Rows from block 4 of a small sound classifier, named by matrix and row number. Rows with one number belong to one neuron. Each number is 500 + 50 x the weight over its row's rms, rounded and kept within 0 to 999. All counts start at 0. Numbers have three digits each. After the name is the row's rms in percent of the matrix's.
After each neuron's rows are labels from the 100 clips, of 14848, where the neuron reaches its highest value: "top examples" is what is common among them. Only what is clearly more common there than usual is listed. The data: short read English sentences (LibriTTS-R).
# fc1: first MLP up (model.blocks.4.ff1.fc1.weight, 256x128), inputs 64-127
# fc2: first MLP down (model.blocks.4.ff1.fc2.weight, 128x256, transposed), outputs 64-127

fc1.37 097:457565532502565424559537578510482516495426459485491412605471511469469517410456483533521453432582432462580466559623530574473509496476538439472606531545526504513507538455517485488409536631417464
fc2.37 094:506472415527358477445593446497535519491500530558539534444524494489528469527476423442485434542448445487455517381446459395472509487439434490524454434433446465472526572511519530498545427492544501
top examples: voice: male

fc1.238 085:500509518528545517555492470444423527473526505504514583474492592491552579462512540510548496505575442555400587483536325532575456482531449456489507439479566473528540516449496494481503577464590473
fc2.238 093:532491516489521587486506465614564484534505469556518460542528425459427440479599491507496486414450504507477447494562611533528517576425560556478548492688498527517476519501563533489567465587446489
top examples: voice: male

fc1.39 097:544464511474435554470469530471516532448534519524502486544469482457548568533458554539485507452500392466460482545477446497555545503481594487501452516558441510545451507489443615550515559507565473
fc2.39 100:482483527458597454463531501527451532559510392447433380524542464481376530476489434447533402521522518510420495506524439508464475559483454465467466459488550490470641500527491498506474493469472529
top examples: voice: male

fc1.63 097:470567415469499416426544535520475541416532530493515514436533513491474590547528534519471480569520510510530463394452495597549447419440539536476616448489446493483511434452566528527501504507464488
fc2.63 103:515466561568515586464521490469515500462497418485503493505518457503500477509541482434559520364520446493441420502522585392416521569518447446510454400532519502443554552385466465513460461566479620
top examples: voice: male

fc1.30 096:513597505452533473532595584514518521532524481480483501513536491496565511567537532555481528536524499473541563469480420542508481431456563622488621531516497527537439572530523571565509542487459464
fc2.30 102:553495549550517545425510442524532479477515490477445578453472482468473499534400455436527455432426442487411487420497511384464486541493442380522497448482459438475590519407445485430530458540474556
top examples: voice: male

fc1.95 096:523465403548460545562475449459510538458443498445514511494478588495494507354530508488532486582476420495453463623524414547505495508512465417531535476486475488515495441504554487380505558458523510
fc2.95 094:472536528487522550468496519528585446524496430484532407493515448490502450520508460579442571405562605505568456536532534477558505581475430573450501499595554498539443523529414495557535472537451436
top examples: voice: male

fc1.9 093:443428552445583585447461504571443494456508510485410543572513529479485522472514574492525498565409479512411556577568526554567526435550578469571522569506483532435450448386515600504447480462471484
fc2.9 088:405478458457467485493543507476446524505459480461515556418550496491446497522530521480596590608513568498570552478416486591575499566503544498523428462555573501528456511548550454502617493518515556
top examples: voice: female

fc1.83 097:532591440475536531411474490538473453397521578489529470476501521494489508502468551547563477583470479524507486527581471593497460402556562510457532533545434500543519474521480605498375526507430533
fc2.83 098:536487482441560616491582488602443525514594439503452493534492514462429486468522400413496431419457432485495496509474543400519484637495469487515480415513528522510548518371515512460535477593501545
top examples: voice: male

fc1.165 085:499557494570481537566408526518417484482497493566544550544519488471493391507496479505585461467436437488575507585597503514518543522524473475522552493421535511455550527500549500450449580568411481
fc2.165 090:475484454489427434461544535548517508549466508468676497565486510533555526501519566481505481561429545512466549427546556522485516552454585536495460536486456514535511459547554519514567458484593536
top examples: voice: male

fc1.220 096:526534507520474489506537589503545512486636531480451426494512487473418577418582479585489528475507408475509508494612382475552508494488528418460511567492496593505451517498460565527551522583445526
fc2.220 095:501483505595521458455539462498480476507438462438569570513471481492502543605496564366502402396433490489504453500445512519442476550488432533455535463440418436506566424517500608512491446531487475
top examples: voice: male

fc1.187 115:498459585524611531551479477492382493532491431533463467504516532488452488412491476524531408452423412506485529540475502645450495475488504465455469472522506500529499571463472534501505516650504487
fc2.187 122:487507474496514381538524522503607496494483559559564569469500461470512484565572595502462571499561664529526504480541513401571466511526500555515511563510454472552415432564527485459543467423444457
top examples: voice: female

fc1.131 103:580576500463405595576503494495417495441555537614482387504532489463545576561492462536507542501547502518563485506555444514520525484406482389492499524528445548531538441616438601526513550519531478
fc2.131 102:526460438581576475460457467517480511534520511455589509517431482497491593536426584523483437437451454530466514460474545566507488506515396506493464419430497488486580533383533539470419544530477503
top examples: voice: male

fc1.54 103:504570431526474456429494433518407464456506585503569536494533535494506361430442597498497463570472491486605474525546533576537481488592459442532540478541482434508534453521512559430433549429547504
fc2.54 094:571436468378402542485506526593522519508483525475382491574511448451485523491509470390530484523515486492491471429489466384545504604504513463560491532569573594492510495381526475547562450636566431
top examples: voice: male

fc1.26 104:479586593449511512495538544503509474504586590509500554470521434489408502559573561575585498556562551539488449469545446482479499367497522626457530552592354498518484489446485589555470475561534436
fc2.26 096:544530523571518571528557456549503518481474379401448486505449496468493427516476435411506481506407330495492503527398443523500510584498402371539462552438508462501532437459505429457531492572485532
top examples: voice: male

fc1.189 095:532508506515536489463512464410476521475527540542497529505481495507474547484479527493503556651465508483512553549495382516561480444483543434423629477452466497579637500548535522377491505435553534
fc2.189 100:544468461488469601557557543574500490467457486479515462539505447481557556476516511509466502398490506486509452447533649503492484631463459525535503440523563528382435490529521461603470544541421476
top examples: the word "she"

fc1.44 095:510659566493582479575592500533357468503548541517508520525537440501469408430512446474506501493483453499587471581507501489482483448471552551527559550578553511505482507449477584496532524568507502
fc2.44 104:560455505528469568473463510572588501479461561500560518465499584459430501610409575411477433508462531501442479385461460393522494491450417424525452480468400494581548500406449467479484417519505488
top examples: voice: male

fc1.174 098:490476486499458490491522564524640492503522522489508432503486539456455538451483456458504438543523416445546474485506415628542456488483614533536592507575540547594538498536544494503466489644473531
fc2.174 102:490525522558527534454613520475429472451472452551467526555489455501469538605524530535566391409464605490495488487516548427463492567505422432503398480422506401466540532522512566442478432475476520
top examples: voice: male

fc1.126 099:497508450489427496544552493543450477475526588508510535548532467483567501505602500478468574539497447503557471589532367449512493552456497372546479466499379507560487570535507611482503597512459464
fc2.126 091:498542522475578504560500479456501516461511411449542426475512470463439511480533529491444402446506506531446511550494570507479503594483551509384477472604562452474563459437464469515486470514543500
top examples: voice: male

fc1.178 100:531606480474586545514504554456447473453526453452480493494494539493553526453551512519458613556511493531607505572589520551524490417511531555492556516513480607491506516524509517483484497521454531
fc2.178 101:540420483472360559475499527533554498516457438493582533490510501500490507589520591407524471475459610474444506383383509509493523619443490449482391472547465481491545502384459477516495500463467490
top examples: voice: male

fc1.82 111:446529522503535545475490588352518558531558487534532554484494462509443587584479491521554442490598435500446538489443429556519500402432490527400532477481542547499571413494509543509487559528487447
fc2.82 108:463438440530520544483542457531436547370522527474573476561407452519575447531543551523558540456417428492552440441535539499517469450431413572538469435502488529508479542523550520535608533528505480
top examples: voice: male

fc1.234 101:528471471492511490613456483536393465461550559500434520532516502487469458432450428411493541542485433487598549493526489512487516512496496489502523464486494412437427660599504553522559384507524454
fc2.234 103:523464503400467473427489546465549534472502454568466550518483480487528521468484594504511504428492566503463562548537446461529522520523400560511544529519509506566508417437499458433318551468550519
top examples: voice: female

fc1.32 103:577496504530514582479537505464467518495589561521476549546428480492483487546475434535569475550498498439519484469526358530562514528537447603513623460517416522516569465458418491516410601464487440
fc2.32 103:510517444513537476500520527568397540476523450521497474561471494468538559551569505502581464544405523501486494517525583476499508524519492413493325422480537481439532503464485526454508464530508537
top examples: voice: male

fc1.138 100:503443573490605588560488462521422484613538499525432581498450532483432507502494522466596444495474484483593429503468471652487501497557468599543550483490502471493520415430502551536528537532467471
fc2.138 111:478502483461413400541530497474500567474492541480475570512537479488572538542551551535517587568509623521501549576492569345501528477426562439465429556477512469540465497492501418486519478402448552
top examples: voice: female

fc1.175 103:445452540510420607593535530532434536591567465539492512578505476481467516461520596461580319449523448506472513462545425577514532526469476499547498469529505534474534451440455537499502505567490410
fc2.175 109:398526437486499358572512469502471506497484514496516442521502501481536472552519534557491546614486567515551503626455532474462476479500496534470559561438453501545447532611563589451577521461525511
top examples: voice: female

fc1.19 112:478534419484527478517537485481372540457496525443474462508543493495515514438510476452513471577478533495553586524529447574467495475534537527462657483514490536505583579462538519465454546622447493
fc2.19 109:515519510486537512488541557499451469501531505563533554452441526484520548688469582452426507402525496490442485463485652425509511614465523490534487485479480435454458442448442468493463475486509563
top examples: voice: male; the word "she"

fc1.48 104:536511534433448499477499494477453479474621510501465540449493516470485539529479547512541523572517355476541488446498427493488492387442531536449541542587456480480485552561545615558555573494534475
fc2.48 093:477489461565543571498541505584443573512479396447438435536456422475468459463536475435560471418470467506450465588530547468516473594467429490544536479487523530543479531539500391475515543521512597
top examples: voice: male

fc1.122 118:455479539459524479581553600518538523516506378478418550565520433483465573482501543506571445348506497496405559448543431471517505528473456567444501459484487525522500571468446502486543555582519427
fc2.122 109:488436473521552416609488405550552434460500599511629579540512588503539530535516478563453572538468560507556457546538426571488476464562623502524533495429412490448443439561580540481533440380441504
top examples: voice: female

fc1.244 085:493443479508402494450534491497458426586569512529479500485455492457567508491527518425554554516510504488487504498474341549531480485491503438456550539509478453603534490465519522462472560510464511
fc2.244 092:471544519498613552554523503461596499467457434511538384504466498463482522571570491600406434511458488499500470511522592563587482543477513415466459500551541470516504562589523505507490465521461527
top examples: voice: male

fc1.191 104:521548528528427542601558508466422555508435443509541424515543490471464458367481519492536391450512445517484505513506416531474518520427396434465473467489489457494478563511475493583541563566484468
fc2.191 099:485518455501538469499459402549599485584466574456606559498491539503548541621468485568410571506571474524489486488533553435485507449501508500453524541535427483555412470637530504501539421528491433
top examples: voice: female

fc1.204 093:489478482481447405600555565470520556484480488514464428460499481464489517467533477573394529398551489514511472402490496484530508503508529514441482509542467500461485582528524530554592476620449457
fc2.204 098:489530571549543497473500425512391480496451487487478472504475520485528583569435448471538412499439550484516487423473366458470484429425433487510572458419459487559563497519483546523411505454506520
top examples: voice: male

fc1.176 090:464484546392396561554457504420473561456589446519524521494542552474512598430488452485521405524585415522521514455460395478449506425514513491493469577570495503544492459551528570475444597563514487
fc2.176 102:465438390616534505471556492499459494492470418483457484563462413525527466491573542433555527444482442471450461563568562452495497514426486605535490428520507493544461562597532483460484521471486515
top examples: voice: male

fc1.213 092:541591566477504548551492496401510522495550488537516506574455479482480556639509458564535585468556494457578492452466431588528536463472523580481507501564437525527535527579442563525461498472507487
fc2.213 103:506416453558477512464502499538443507491500486492514520503471501506553526408621535472614391538463429501457556471480577453530515507434471399521477454467574503482614507493519518533532552465466507
top examples: voice: male

fc1.88 108:481471528471591474561502548484565512522507376460497457488455530498530605498556504546486452460521390473470524524519491537498527485534515472436605442521509533478491590495492523515474560590429502
fc2.88 103:504478493488451419528516442508473440476491519566465634524468518487563491606510556456498572466500618486526466381402465488420525526443535565539465427540432465514519366482460510520553468384425484
top examples: voice: male

fc1.184 100:476469533509563605493440500558378495573584537498526629489450518509438383484431553464578497565454401500508532544443487543545505555528453502580528519432494488517525440449510516496493502483483507
fc2.184 099:460547471405450460520498514450394502470426452490474429545477394467533465507583582521472536524524538517450535576610567420508495559519519610487524534480558559525381551585500488524505494509557493
top examples: voice: male

fc1.109 080:568510513509573497522538568452622500530403470425507429570475553482473488516506456559525542476624553513491492471493404479478473526481474425499534453465454515472501476528492490458423433479477514
fc2.109 083:520482381627439519501483478578539505452532497434520493469465473492459524453505499497547461585417547467567522443520546598439509398489508470424542528482504506498581544456471546497637494542520489
top examples: voice: male

fc1.98 082:577561493516568561522524484472484549384512431510587489521497552483459520515520504513537511410503447481514522479511565527557558580494444497491505401524439572477499490510499483509402484532448435
fc2.98 093:436550452482468412435484550592421503606553559544498640483504528500588539588462556435568523540437581535487495446507425486497481480498477453531494477492463465526516522499535529504582518454531484
top examples: voice: male

fc1.114 112:482491605596629486628452483478438517518517425480506485508488525508446467441489550411502409416536440546448596491426488552519492462531517443438558517478552519432539533460431552566510545551522518
fc2.114 110:507514477489445481464551476600617530540492577574592543488519474497537423576538456524465589494525574518610427443579550435487520447430526600487553520567425460553494441547526488429566439497458385
top examples: voice: female

fc1.152 094:541553605439516541496494520561492492510483545559486544571562492467442554536442495458558503483576607520572516576572380470497521415411578521463500518564496427523534483491469546566447467555531484
fc2.152 096:492423479597409524471525515552540516452489483485459464511493447461486534429486520483469393505434409472412547452399537554524518521547393495519497557488568477523553508518565491467525497477497476
top examples: voice: male

fc1.166 106:551536394486469499468571452518467513454537529476492499481392542504536494561587479560508555591525473497446492480522408501535480421543447456431509476501385528560490506548491500460562591458491510
fc2.166 107:473493526527555623562484534520452543542464415452427456477468451472500495450459509460497521374498430510606441521403516519465477582428535539493461464573518537529550440456432469519494571495408502
top examples: voice: male

fc1.188 090:523539528481522541568419491459394480447481399557522569422508507491513437539488576452538535533399434484505530527493488472537529471602419473564476456508495499442447467469469551560590488421520525
fc2.188 092:503464441484498428459503521520564484526489495424503502546488468511504498498501554494573629534564542498482483524511526517550516517484609572521475506584477503575452481571510452433491516521505512
top examples: voice: male

fc1.193 092:491619503519504480468549496503481467369492515543536507517532555485469502452516535461519452477574404481553470531600512573517490478600509550540669464506448488520504506457480575449351436567504483
fc2.193 089:508470402433429527509555497584419495502457476518455533511483439497539497460491417472444489542461468523522479484400507463491537570515489466512479534553480473542516544379460500476617457589522524
top examples: voice: male

fc1.218 087:584453486385458449513526537493521426488458540504496454446575477465460519549525506550451452528535488415578492442563450533492478473488540551497609504546459489518502500543477555559495498467531528
fc2.218 097:521548520548542530543498527536490461476482453495438511502431414484463524481477450438542452453492504463492535495432589422483492534454371462512368508497510518466579525508481478462522543500518518
top examples: voice: male

fc1.46 092:482544527415493510521482573496538524518426463469549450538465490448562443485522532640494557488457451519541449403494507452592480481408534488549441545524497467548491459488455537523509572535460510
fc2.46 092:535471528552515511561489490487477534519521484504517473460443485506500570533466456528463372436483489516443505540536484544466483487539466459433388528470510553537573574616584484468526444523587565
top examples: voice: male

fc1.149 097:439517445486454573531435398544468530543528592580551547513532506479502453421473516524548446577563448528577530557460425489477479539523538532505561482482491450461546459472525529511467539455529523
fc2.149 112:492520472500467503458494539478402436470479371550422341530515442467510510448519465472410447433455518461420445474521557526499515556491458491487493505536587520510519562504456488541498517518467496
top examples: voice: male

fc1.50 096:519488503477483472527542544510571510482551458503517493533462451469490564500488467618488545528564369472440477406545432536505519497466568491440597545521441513463460538594486527574566672512403469
fc2.50 087:401528556594482514489506380490428564503441447526450516471407493471503528550536508506569467423410493500433474488477443465421488510491453490483458437399548445521596467521500487466483459476471504
top examples: voice: male

fc1.69 108:527462416543447583524468423532431442510522614463547523513473555491458439456537480448459428544451508498619439550537432621517454547524506470544575491518408460551512488531525644478499526480479507
fc2.69 107:452487560472576560488536533518484473493475442546500388524515419453503525482538512476508562458486508496498574589462605430568520601526462515478459530488615502564551584390464415479441446504543480
top examples: voice: male