Weights of a small sound classifier.
Model: log mel input, arch conformer, activation gelu_tanh, moe soft, num experts 16, layers 16, width 128.
Data: trained on short read English sentences (LibriTTS-R), 26041 training examples, 64.9 epochs.
Rows from block 3, named by matrix and row number. Rows with one number belong to one neuron. Each number is 128 + 24 x the weight over its row's rms, rounded and kept within 0 to 255. All counts start at 0. After the name is the row's rms in percent of the matrix's.
# fc1: first MLP up (model.blocks.3.ff1.fc1.weight, 256x128), inputs 0-63
# fc2: first MLP down (model.blocks.3.ff1.fc2.weight, 128x256, transposed), outputs 0-63
fc1.200 106 [136  97 126 112 155 192 108 121 136 128 152 129  96 131  90 119 136 113 147 138 153 175 124 118 167 136 106 114 129 128 151  72 147 106 127 149 135 107 122  86 148 121 118 119  81  87  97 116 142 147 122  98 204 131 155 166 160 127 123 140  83 154  93 143]
fc2.200 099 [131 173 125 124 156 157 114 141 163 127 173 145 151  68 104 128 161 122 128 158 107 142  96 163 123 121 146 132 131 136  96 158 123 112 149 107 150 156  90 155 113 139 155 109 141 150  99 105  99 129 123 129 106 128 127 133  95  88 148  83  82 130 125 106]
fc1.201 100 [146 139 168 102 160 140 138 139 147 114 123 112  42 135 120 135 162 155 167 139 155 125 141 153 132 160 124 135 116 129 138 120 116  96 117 125 140 128  82 103 158 100 110 124  94 114 128 144 168 119 134  92 125 121 153 162 149 156 119 132 146 138 108 131]
fc2.201 097 [136 103 145 158  77 158 119 138 129 145 128 178 205 111  77 137 118 138 157 134 123 155 175 128 173  80 129  97 166 115 141 119 116 150 115 113 146 111 161 124 107 135 169 119 121 156 141 162  89 102 122 134 111 130 141 144 108 151 145  89  92 140 136 101]
fc1.202 096 [156  89 138 133 103 145 156 107 115 145 142 140 108 124 195 132 124 112 114 109 176 139 130 126 130 112 163 100 141  84 132 114 112 160 126 124 143 168 130 105 121 127  87 127  99 119 101 167 161 129 166 179 112 169 175 152 130 142  81 162 135 134 123 147]
fc2.202 092 [101 142 118 119 137 101 163 153 143 128 143 102 139  91  96 154 158 116 160 142 115 136 150 141 104 108 137 123 122 138 140 178 137  58 151 140 138 119 133 173 141 171 146 118 155 153 115  98 118 148 151  76 172  94  91 120 119 119 134  92 141 175 134 126]
fc1.203 099 [152 126 124  92 141 107 119 123 119 164 166 143 170 100 123 138 108 145 121 122  78 138 110 119 152 123 150 110  84 139 117 157 144 116 177  86 133 149 143  88 132 151 162 140 144 108  95 108 108 104  63 131 142 113 142 160 118 115 124 166 108 160 124 144]
fc2.203 104 [124 134  76 168 122 124 136 144 130 115 155 107 149 148 139 150 176 124 116 137 114 154  87 138 158 118 134 162 146 124 126 112 148 140  93 125 125 154 159 140 143 110  83 142 146 124 112 128 125 141 105  79 129 142 152  93 172 126  97 127 109 117 137 158]
fc1.204 078 [131  83 116 143 102 132 156 175 139 140 112 140 196 163 127 156 150 143 127 119 156 104 158 159 134 120 159 161  92 126 134 123 134 124 167 136 171 164 132  79 150 139 127 167  90 107 116 148 106 106 135 152 129 132 158  99 144 158 106 115 111 183 117 163]
fc2.204 087 [114 151 103 172 138 137 104  94 122 140 167 135 110 127 134 113 135 153 119 130 110 129  83 154 103 140 120 149 159 142 120 106 133 126 102 108 127 122 110 148 142 115 105 123 136 123 110 110 127 136 108 128 215  92 153 147 134 150 152 154 155 164 128 144]
fc1.205 113 [102 153 105  87 137 142 159 159 113 167 192 166 170 120 111  79 128 113 131 163  94 107 115 115 112 136 166 121 116 120 120 130 129 141 170 114 119 161 103 111 124 145 124 124 126 140 117 167 142 127  76 134 106 137 125 101 145 139 128 140 169 148 109 131]
fc2.205 118 [132 123  98 176 135 161  97 120 133 144 128  99 119 116 121 149 133 151 107 125 143 119  99 122 162 111 123 149 117 138 145 105 136 118  96 137 173 158 124 120 138 110  79 147 162 129 152 108 132 144 129  84 134 114 119 129 176 111 122 126  96 167 155 140]
fc1.206 097 [142 147 150 105  84 113 106  86 148  90 126 124 170 130 136 159 171 131 109 128 114  87 145 113 165  92 172 145 123 114 149 146 130 138 162 122 126 127 124 126 130 110 172 129 130 160 117 107 105  98  81  90 133 129 140 170 105 136 100 119 180 124 141 149]
fc2.206 095 [167  98 143 168  87 125  90 134 111 143 172  84 146 128 155 105 165 156 149 145 186 161 173 150 115  97  99 146 101 165 119 112 124 145 135 134 120 132 140 117 138 131 105 153 153 121 134 108 139 128 180 116 133 107 132 119 112 126 118 157  93 130 117 144]
fc1.207 104 [154 136 133  96 227 122 114  66 121 138 128 160 135 161  95 115 111 105 134 148 119 144  91 127 180 115 111 109 138 137 137 127 113 113 125 149 104 126 102 116 126 128 103 134 122 165  86 142 156 151 140 112 152 104 128 149  92 145 124 119  99 150 129 102]
fc2.207 110 [123 135 154  93 122 136 123 156 169 128 149 125 115 114 114 163 113 118 118 158 141 159  95 100 126 133 129 130 139 129 126  30 126 120 132 113 121 127 113 117 124  98 140  97 116 111 144 138 157 119  96 128  84 150 143 156 149 106 155 121 117  88 122 148]
fc1.208 109 [154 127 119 151  58 146 128 125 133 160 190 147 168 107 126 137 155 102 125 166 114 127 106 137 178 143 147 116 144 129 137 111 154 117 169 129 125 143 155 120 142 127 130 109 131 107 107 121 100 118  75 124 179 106 118 113 128 115 112 171  95 133 138 124]
fc2.208 110 [129 157  95 140 162 155 111 147 109 130 185 104 140 103 152 126 140 146 151 145 100 134  98 164 122 137 116 152  92 170 141 123 124 125 127  89 117 132 122 148 141 130 146 113 130 131  92 106 157 152 170  93  95 120 161 125 139 121 118 127 138 121 101 189]
fc1.209 097 [130 136 105 135 125 129 130 176 131 142 159 133 189 142 117 156 103 107 117 160  99 122  99 105 156 127 173 128 113 157 110 131 170 129 165 131 103  95 132 112 133 133 122 164 110 143 106 138 172 149 125 137 141 125 130  98 134 142 138 123  99 133 137 169]
fc2.209 098 [127 135  88 159 216 150 114 121 129 138 146 104 151 110 135 150 143 136 106 112  99  87  75 179 147 147 147 149 131 145 128 147 132 111 125 111 181 189 142 163 149  83 144 126 125 116 123 120 102 135 153 134 143 159 146 117 114 108 128 128 158 134 114 111]
fc1.210 096 [172 123  95 148 118 156 140 180 122 155 221 141 133 134 133 153 114 113 138 157 123 123 114  76 154 101 124 101 124 110 147 133 113 135 160 146 126 112 105 158 125 166 127 134  96 157 144 180 155 113 134 130 110  99 166 107 144 104 137 163  90 127 129 165]
fc2.210 100 [ 87 151 118 156 173 123  89 120 125 153 102  82  82  94 146 132 150 133 108 148 113  96 104 181 162 124 127 148 131 115 125 114 136 108 106 124 101 174 145 105 137 119 130 109 149 109 107  99 110 147 143 107 153 147 118 111 122 119 123 121 149 138 132 116]
fc1.211 098 [151 120 140 135 101 116 117 125 143 129 163 166 179  97 105 140 158  86 101 146  78  98  79 121 130 105 133 133  93 111 162 146 126 145 152  96 118 152 139 137 124 158 123 137 169 162 129 106  97 131  73 130 127 140 118 118 137 108 133 126 147 104 112 113]
fc2.211 095 [104 121  92 125 155 125 175 147  72 133 101 112 137 134 165 114 124 155  99 146 142 141 184 141 123 102 149 182 134 140 101 116 146 142 105 124 141 135 131 118 146  93 146 114  99 112 127 121 149 123 151 112 131 119 133 108 134 128 124 148 146 134 117 173]
fc1.212 088 [137  79 115 154 101 105 156 118 110 204 158 124 201 102 134 108 167  99 131 129 165 161  91  96 146 127 153 100 117 147 126 117 143 127 101 123 132 124 132 111 125 112 114 118 134 160  99 121 110 154 148 134 168 151 156 136  84 126 120 105  89 178 118 130]
fc2.212 100 [ 99 166 145  62 152 127 129 139 150 125 136 149 107 125 104 127  92 147 140 139 100 137 103 124 136 143 130 170 129 163 112 137 113  84 143 131 162 163 151 150 128 119 133 107 118  90 124 120 174 127 153 142 129 133 114 108 175 138 130 123 161 136 125  98]
fc1.213 090 [156 113 140 159 125 147 150  84 134 134 148 151 105 106 125 167 117 147 126 117 197 127 135 135 105 141 115 140 124 132 139 146 116 118 135 138 125 123 114 137 110 131 118 115 116 106 136 157 173 158 136 165  98 124 125 142 113 127  95 143 159 121 109 118]
fc2.213 084 [ 52  62 172 105 112 122 167 136  88 106  94 112 118 134 115 133 135 119 124 159  77 120 173 101 157  89 110 102 117 103 135 112 123 142 119 154 116 111 143  98 133 101 154 138  92 142 168  97 135 146 120  79 185 108 131 130 131 131 172 154 166 116 108 149]
fc1.214 096 [148  85  99 169  96 132 163 182 127 157 137 183 150 128 110 132 142 106 131 125 171 141 114 127 177 108 122 121 131 136 138  99 115 133 160 124  93 181 141 108 139  89 137 159 121 111 136 111 157 108 162  88 143  77 151 162  95 114 108 128  83 155 119 129]
fc2.214 085 [ 82 130 161  64 154 102 125 110 103 164 141 117 120 146 153 142 132 143 107 136  88 100 116 161 136 154 143 154 142 113  43 144 161  99 137 130 124 107 116 138 128 110 166 107 139 119 142 154 112 144  90 145 146 130 148 118 155  77 144 132 125 127 120 142]
fc1.215 096 [140 144 115 140 190 153 147 133 124 121 154 159 126 137 107 157  87 128 164  90  98 103 126 111 134  93 150  99 127 115 134 190 128 164 162 154 139 118  72 173 109 157 107 130 100 113 104 176 133 119 134 121 124 123 119 123 107 152 115 175 128 125 147 162]
fc2.215 099 [132 143 124 186 117 119 118 100 120 114  66  82 134 147 168 108 137 105 105 128 172 121 108 154 109 114 120 154 122 132 118 125 121 124 137 146 134 152 159 106 159 117 165 145 130 133 133 119 139 125  87 139 145 127 136 137 173 112 137 149 159 129 116 138]
fc1.216 112 [124  85 130 147 160 135 153 112 126 143 110 107 120 117 140 165 137 111 170 133 141 123 130 127 152  88 148 115 124 100 122 160 118 113 102 112 114 120 146  96 164 135 130 148  92  90 102 101 171 130 173 143 109 139 181 143 132 129 109 127  97 145 125 131]
fc2.216 104 [131 103 116 155 142 125 126 115 136 119 110 145  65 135  90 142 143  92 106 112 100 121 141 112 116 155 147 112 150 149  44 136 131 143 128 174 118 133 106 144 126 143 135 141 134 116 142 135  82 145  97 106 148 139 105 120 137 156 140 140 122 132 118 112]
fc1.217 096 [118 115 142  81 109 115 150  87 135 151 117 130 106 120 126 154 152  97 150 140 130 108 104 153 128 134 177 142 112 131 131 143 140 142 167 104 125 141 117 126 111 138 124 128  93 108 112 104 144 144 125 109 178 142 131 153 104 126 110 158 138  89 132  91]
fc2.217 091 [111 108 124 159  98  87 101 143 133 109 131 116 121 155 129 126 130 178 115 148 110 149 150 155 133  81  95 162  72 146 102  84 136 180  96 142 117 135 143 123 176 111 167 150 140 166 136  97 151 132 127  91  94 136 127 129 124 135 128 115 127 153  88 135]
fc1.218 101 [135 124 156 175 130 130 149 107 168 146 146 182 146  95 108 112 122 113  96 138  92 131 115 136 224 105 137  98 108 120 128 147 126 146 154 150 110 146 122 103 138 104  93 118 125 148 112 110 143 140 121  99 116 151 128 160  75 124 121  99 153 115 135 120]
fc2.218 100 [144 107 135  83 135 112 121 128 105 135 153  94 126  99 115 141 150 109 138 161 136 150 166 134 150 118 108 167 110 139 117  64 110 125  98 121 135 106 141 121 143 126 114 143 122 146 154 128 173 116 142 138 141 128 109 144 155 119 141 177 103 138 122 141]
fc1.219 088 [139  99 132 120 125 120 144 125 142 130 108 134 129  89 108 117 162 111 157 131 130 139 123 173 156 172 105 110 101 140 149  88 155 120 123 122 139 175 141 121 176 113 152 122 102 135  66 126 113 107 110 108 170 134 115 148 103 128 132  92 115 167 131 112]
fc2.219 092 [101 101 132 106  92 152 116 119 115 129 150 124 116 152 130 102 127 126 132 163 120 125 143 142 138 143 102 172 109 125  99 128 136 178 104 132 123 109  83  81  91 168 109 115 125  99 120  94 150 125 106 107 121 120 125 111 165 116 146 121 134 152 133 110]
fc1.220 119 [164 163  91 138 112 106 156 118 132 147 152 136 145 107 160 122 163 130  73 144 130 101 101 127 126 130 150 143 121 109  95 156 137 148 177 160 134 176 160 144  99 143 130 131 143 137 125 169 105 136 111 157  93 151 137 130 175 143 119 143 176 137 116 153]
fc2.220 115 [ 80 130 101  98 126 127 173 102 101 143 145 141 112 102 160 145 135 181 154 139 126 155 143 111  95  96  91 130 105 124 182  79 124 115 118 115 101 142 133 133 164 107 103 140  99 134 111 126 146 147 141  96 145 115 122 109 111 119 115 108 127 138 129 122]
fc1.221 106 [162 104 150 121 150 104 160 119 115 108  70 149  90  75 122 156 181 160 141 109 159 117 133 140 113 154 153 153  64 144 135 124 142 157 103 150 174 161 132 129 136 126 120 161 106 135 110 120 131 128 149  81 127 130 148 144  81 125 132 110 156 158 144 106]
fc2.221 092 [ 85 103 127 127 112 100 130  84 133 120 105 127 115 200 101 136  92 129 122 163 131 171 138 110 122 132 106 116 121 160 136 121 114 145  64 108 116 137 125  98 127 119 136 148 109 137 128 140 158 111 120 148  87 117  92 116 141 159 145 134  76 155 134 107]
fc1.222 092 [112 133 103 142 114 112 159 138 127  83 106 147 173 123 145 136 146 119 151 178 116 138 102 152 195  79 136 126 110  84 120 116  84 128 119 100 124 121 138  84 135 149 139 139 138 130 122 125 111 137 135 148  90 111 182 148  84  97  99 160 116 134 148 153]
fc2.222 090 [180  69 163 121 110 102 143 113 128 165 152 111  81 111 160 158 111 138 146 131 125 124 164 103  76 124 133 175 161 176 142 145 138 158 138 157 127 127 132 144 129 103 130 136  80  76 140 138  90 116  72 112 169 148 150 158 136 149 101 146 105 131 111 161]
fc1.223 094 [125  81 122 127 151 162 115  91 115 166 164 137 135 157 147 117 178 115 156 118 159 158 105 118 145 127 173 106 129 131 131 100 101  97 114 142  94 166 129  97 158  89 137 140  70 124  82 133 155  97 135 105 146 127 148 157 108 133 120  96 119 128 117 133]
fc2.223 091 [133 173 118 104  85  94 163 161 179 129 151 124 139  94 110 172 109 113 135 150 137 150  98 138 168 131 165 138 130 136  89 118 145 141 170 134 176 130  88 139 130 157 157 125 186 115 134 161  88 152 160 126 135 114 107 147 150 117 119 139 118 126 138 114]
fc1.224 089 [138 102 171  85 154 134 125 116 149 143 146  97 119 143 161 145 119 120 119 140 158 105 141 105 131 106 141 152 119 121 108 144 134 153 130 151 131 172 116 120 167 138 135 160 118 103 131 142 110 120 149 158 168 123 190 118 168 130 110 110 104 114 121 142]
fc2.224 090 [107 108 127 164 167  92 137 150 164 128 152 131 104 103 113 127 162 123 124 119 136 130 143 145 142 160 113 124 151 141 116 148 158  98 129 110 117 138 168 142 117 132 138 151 132 198 116 104 143 143 102  38  91 155 134 105 116 131 139 149 160 117 124 119]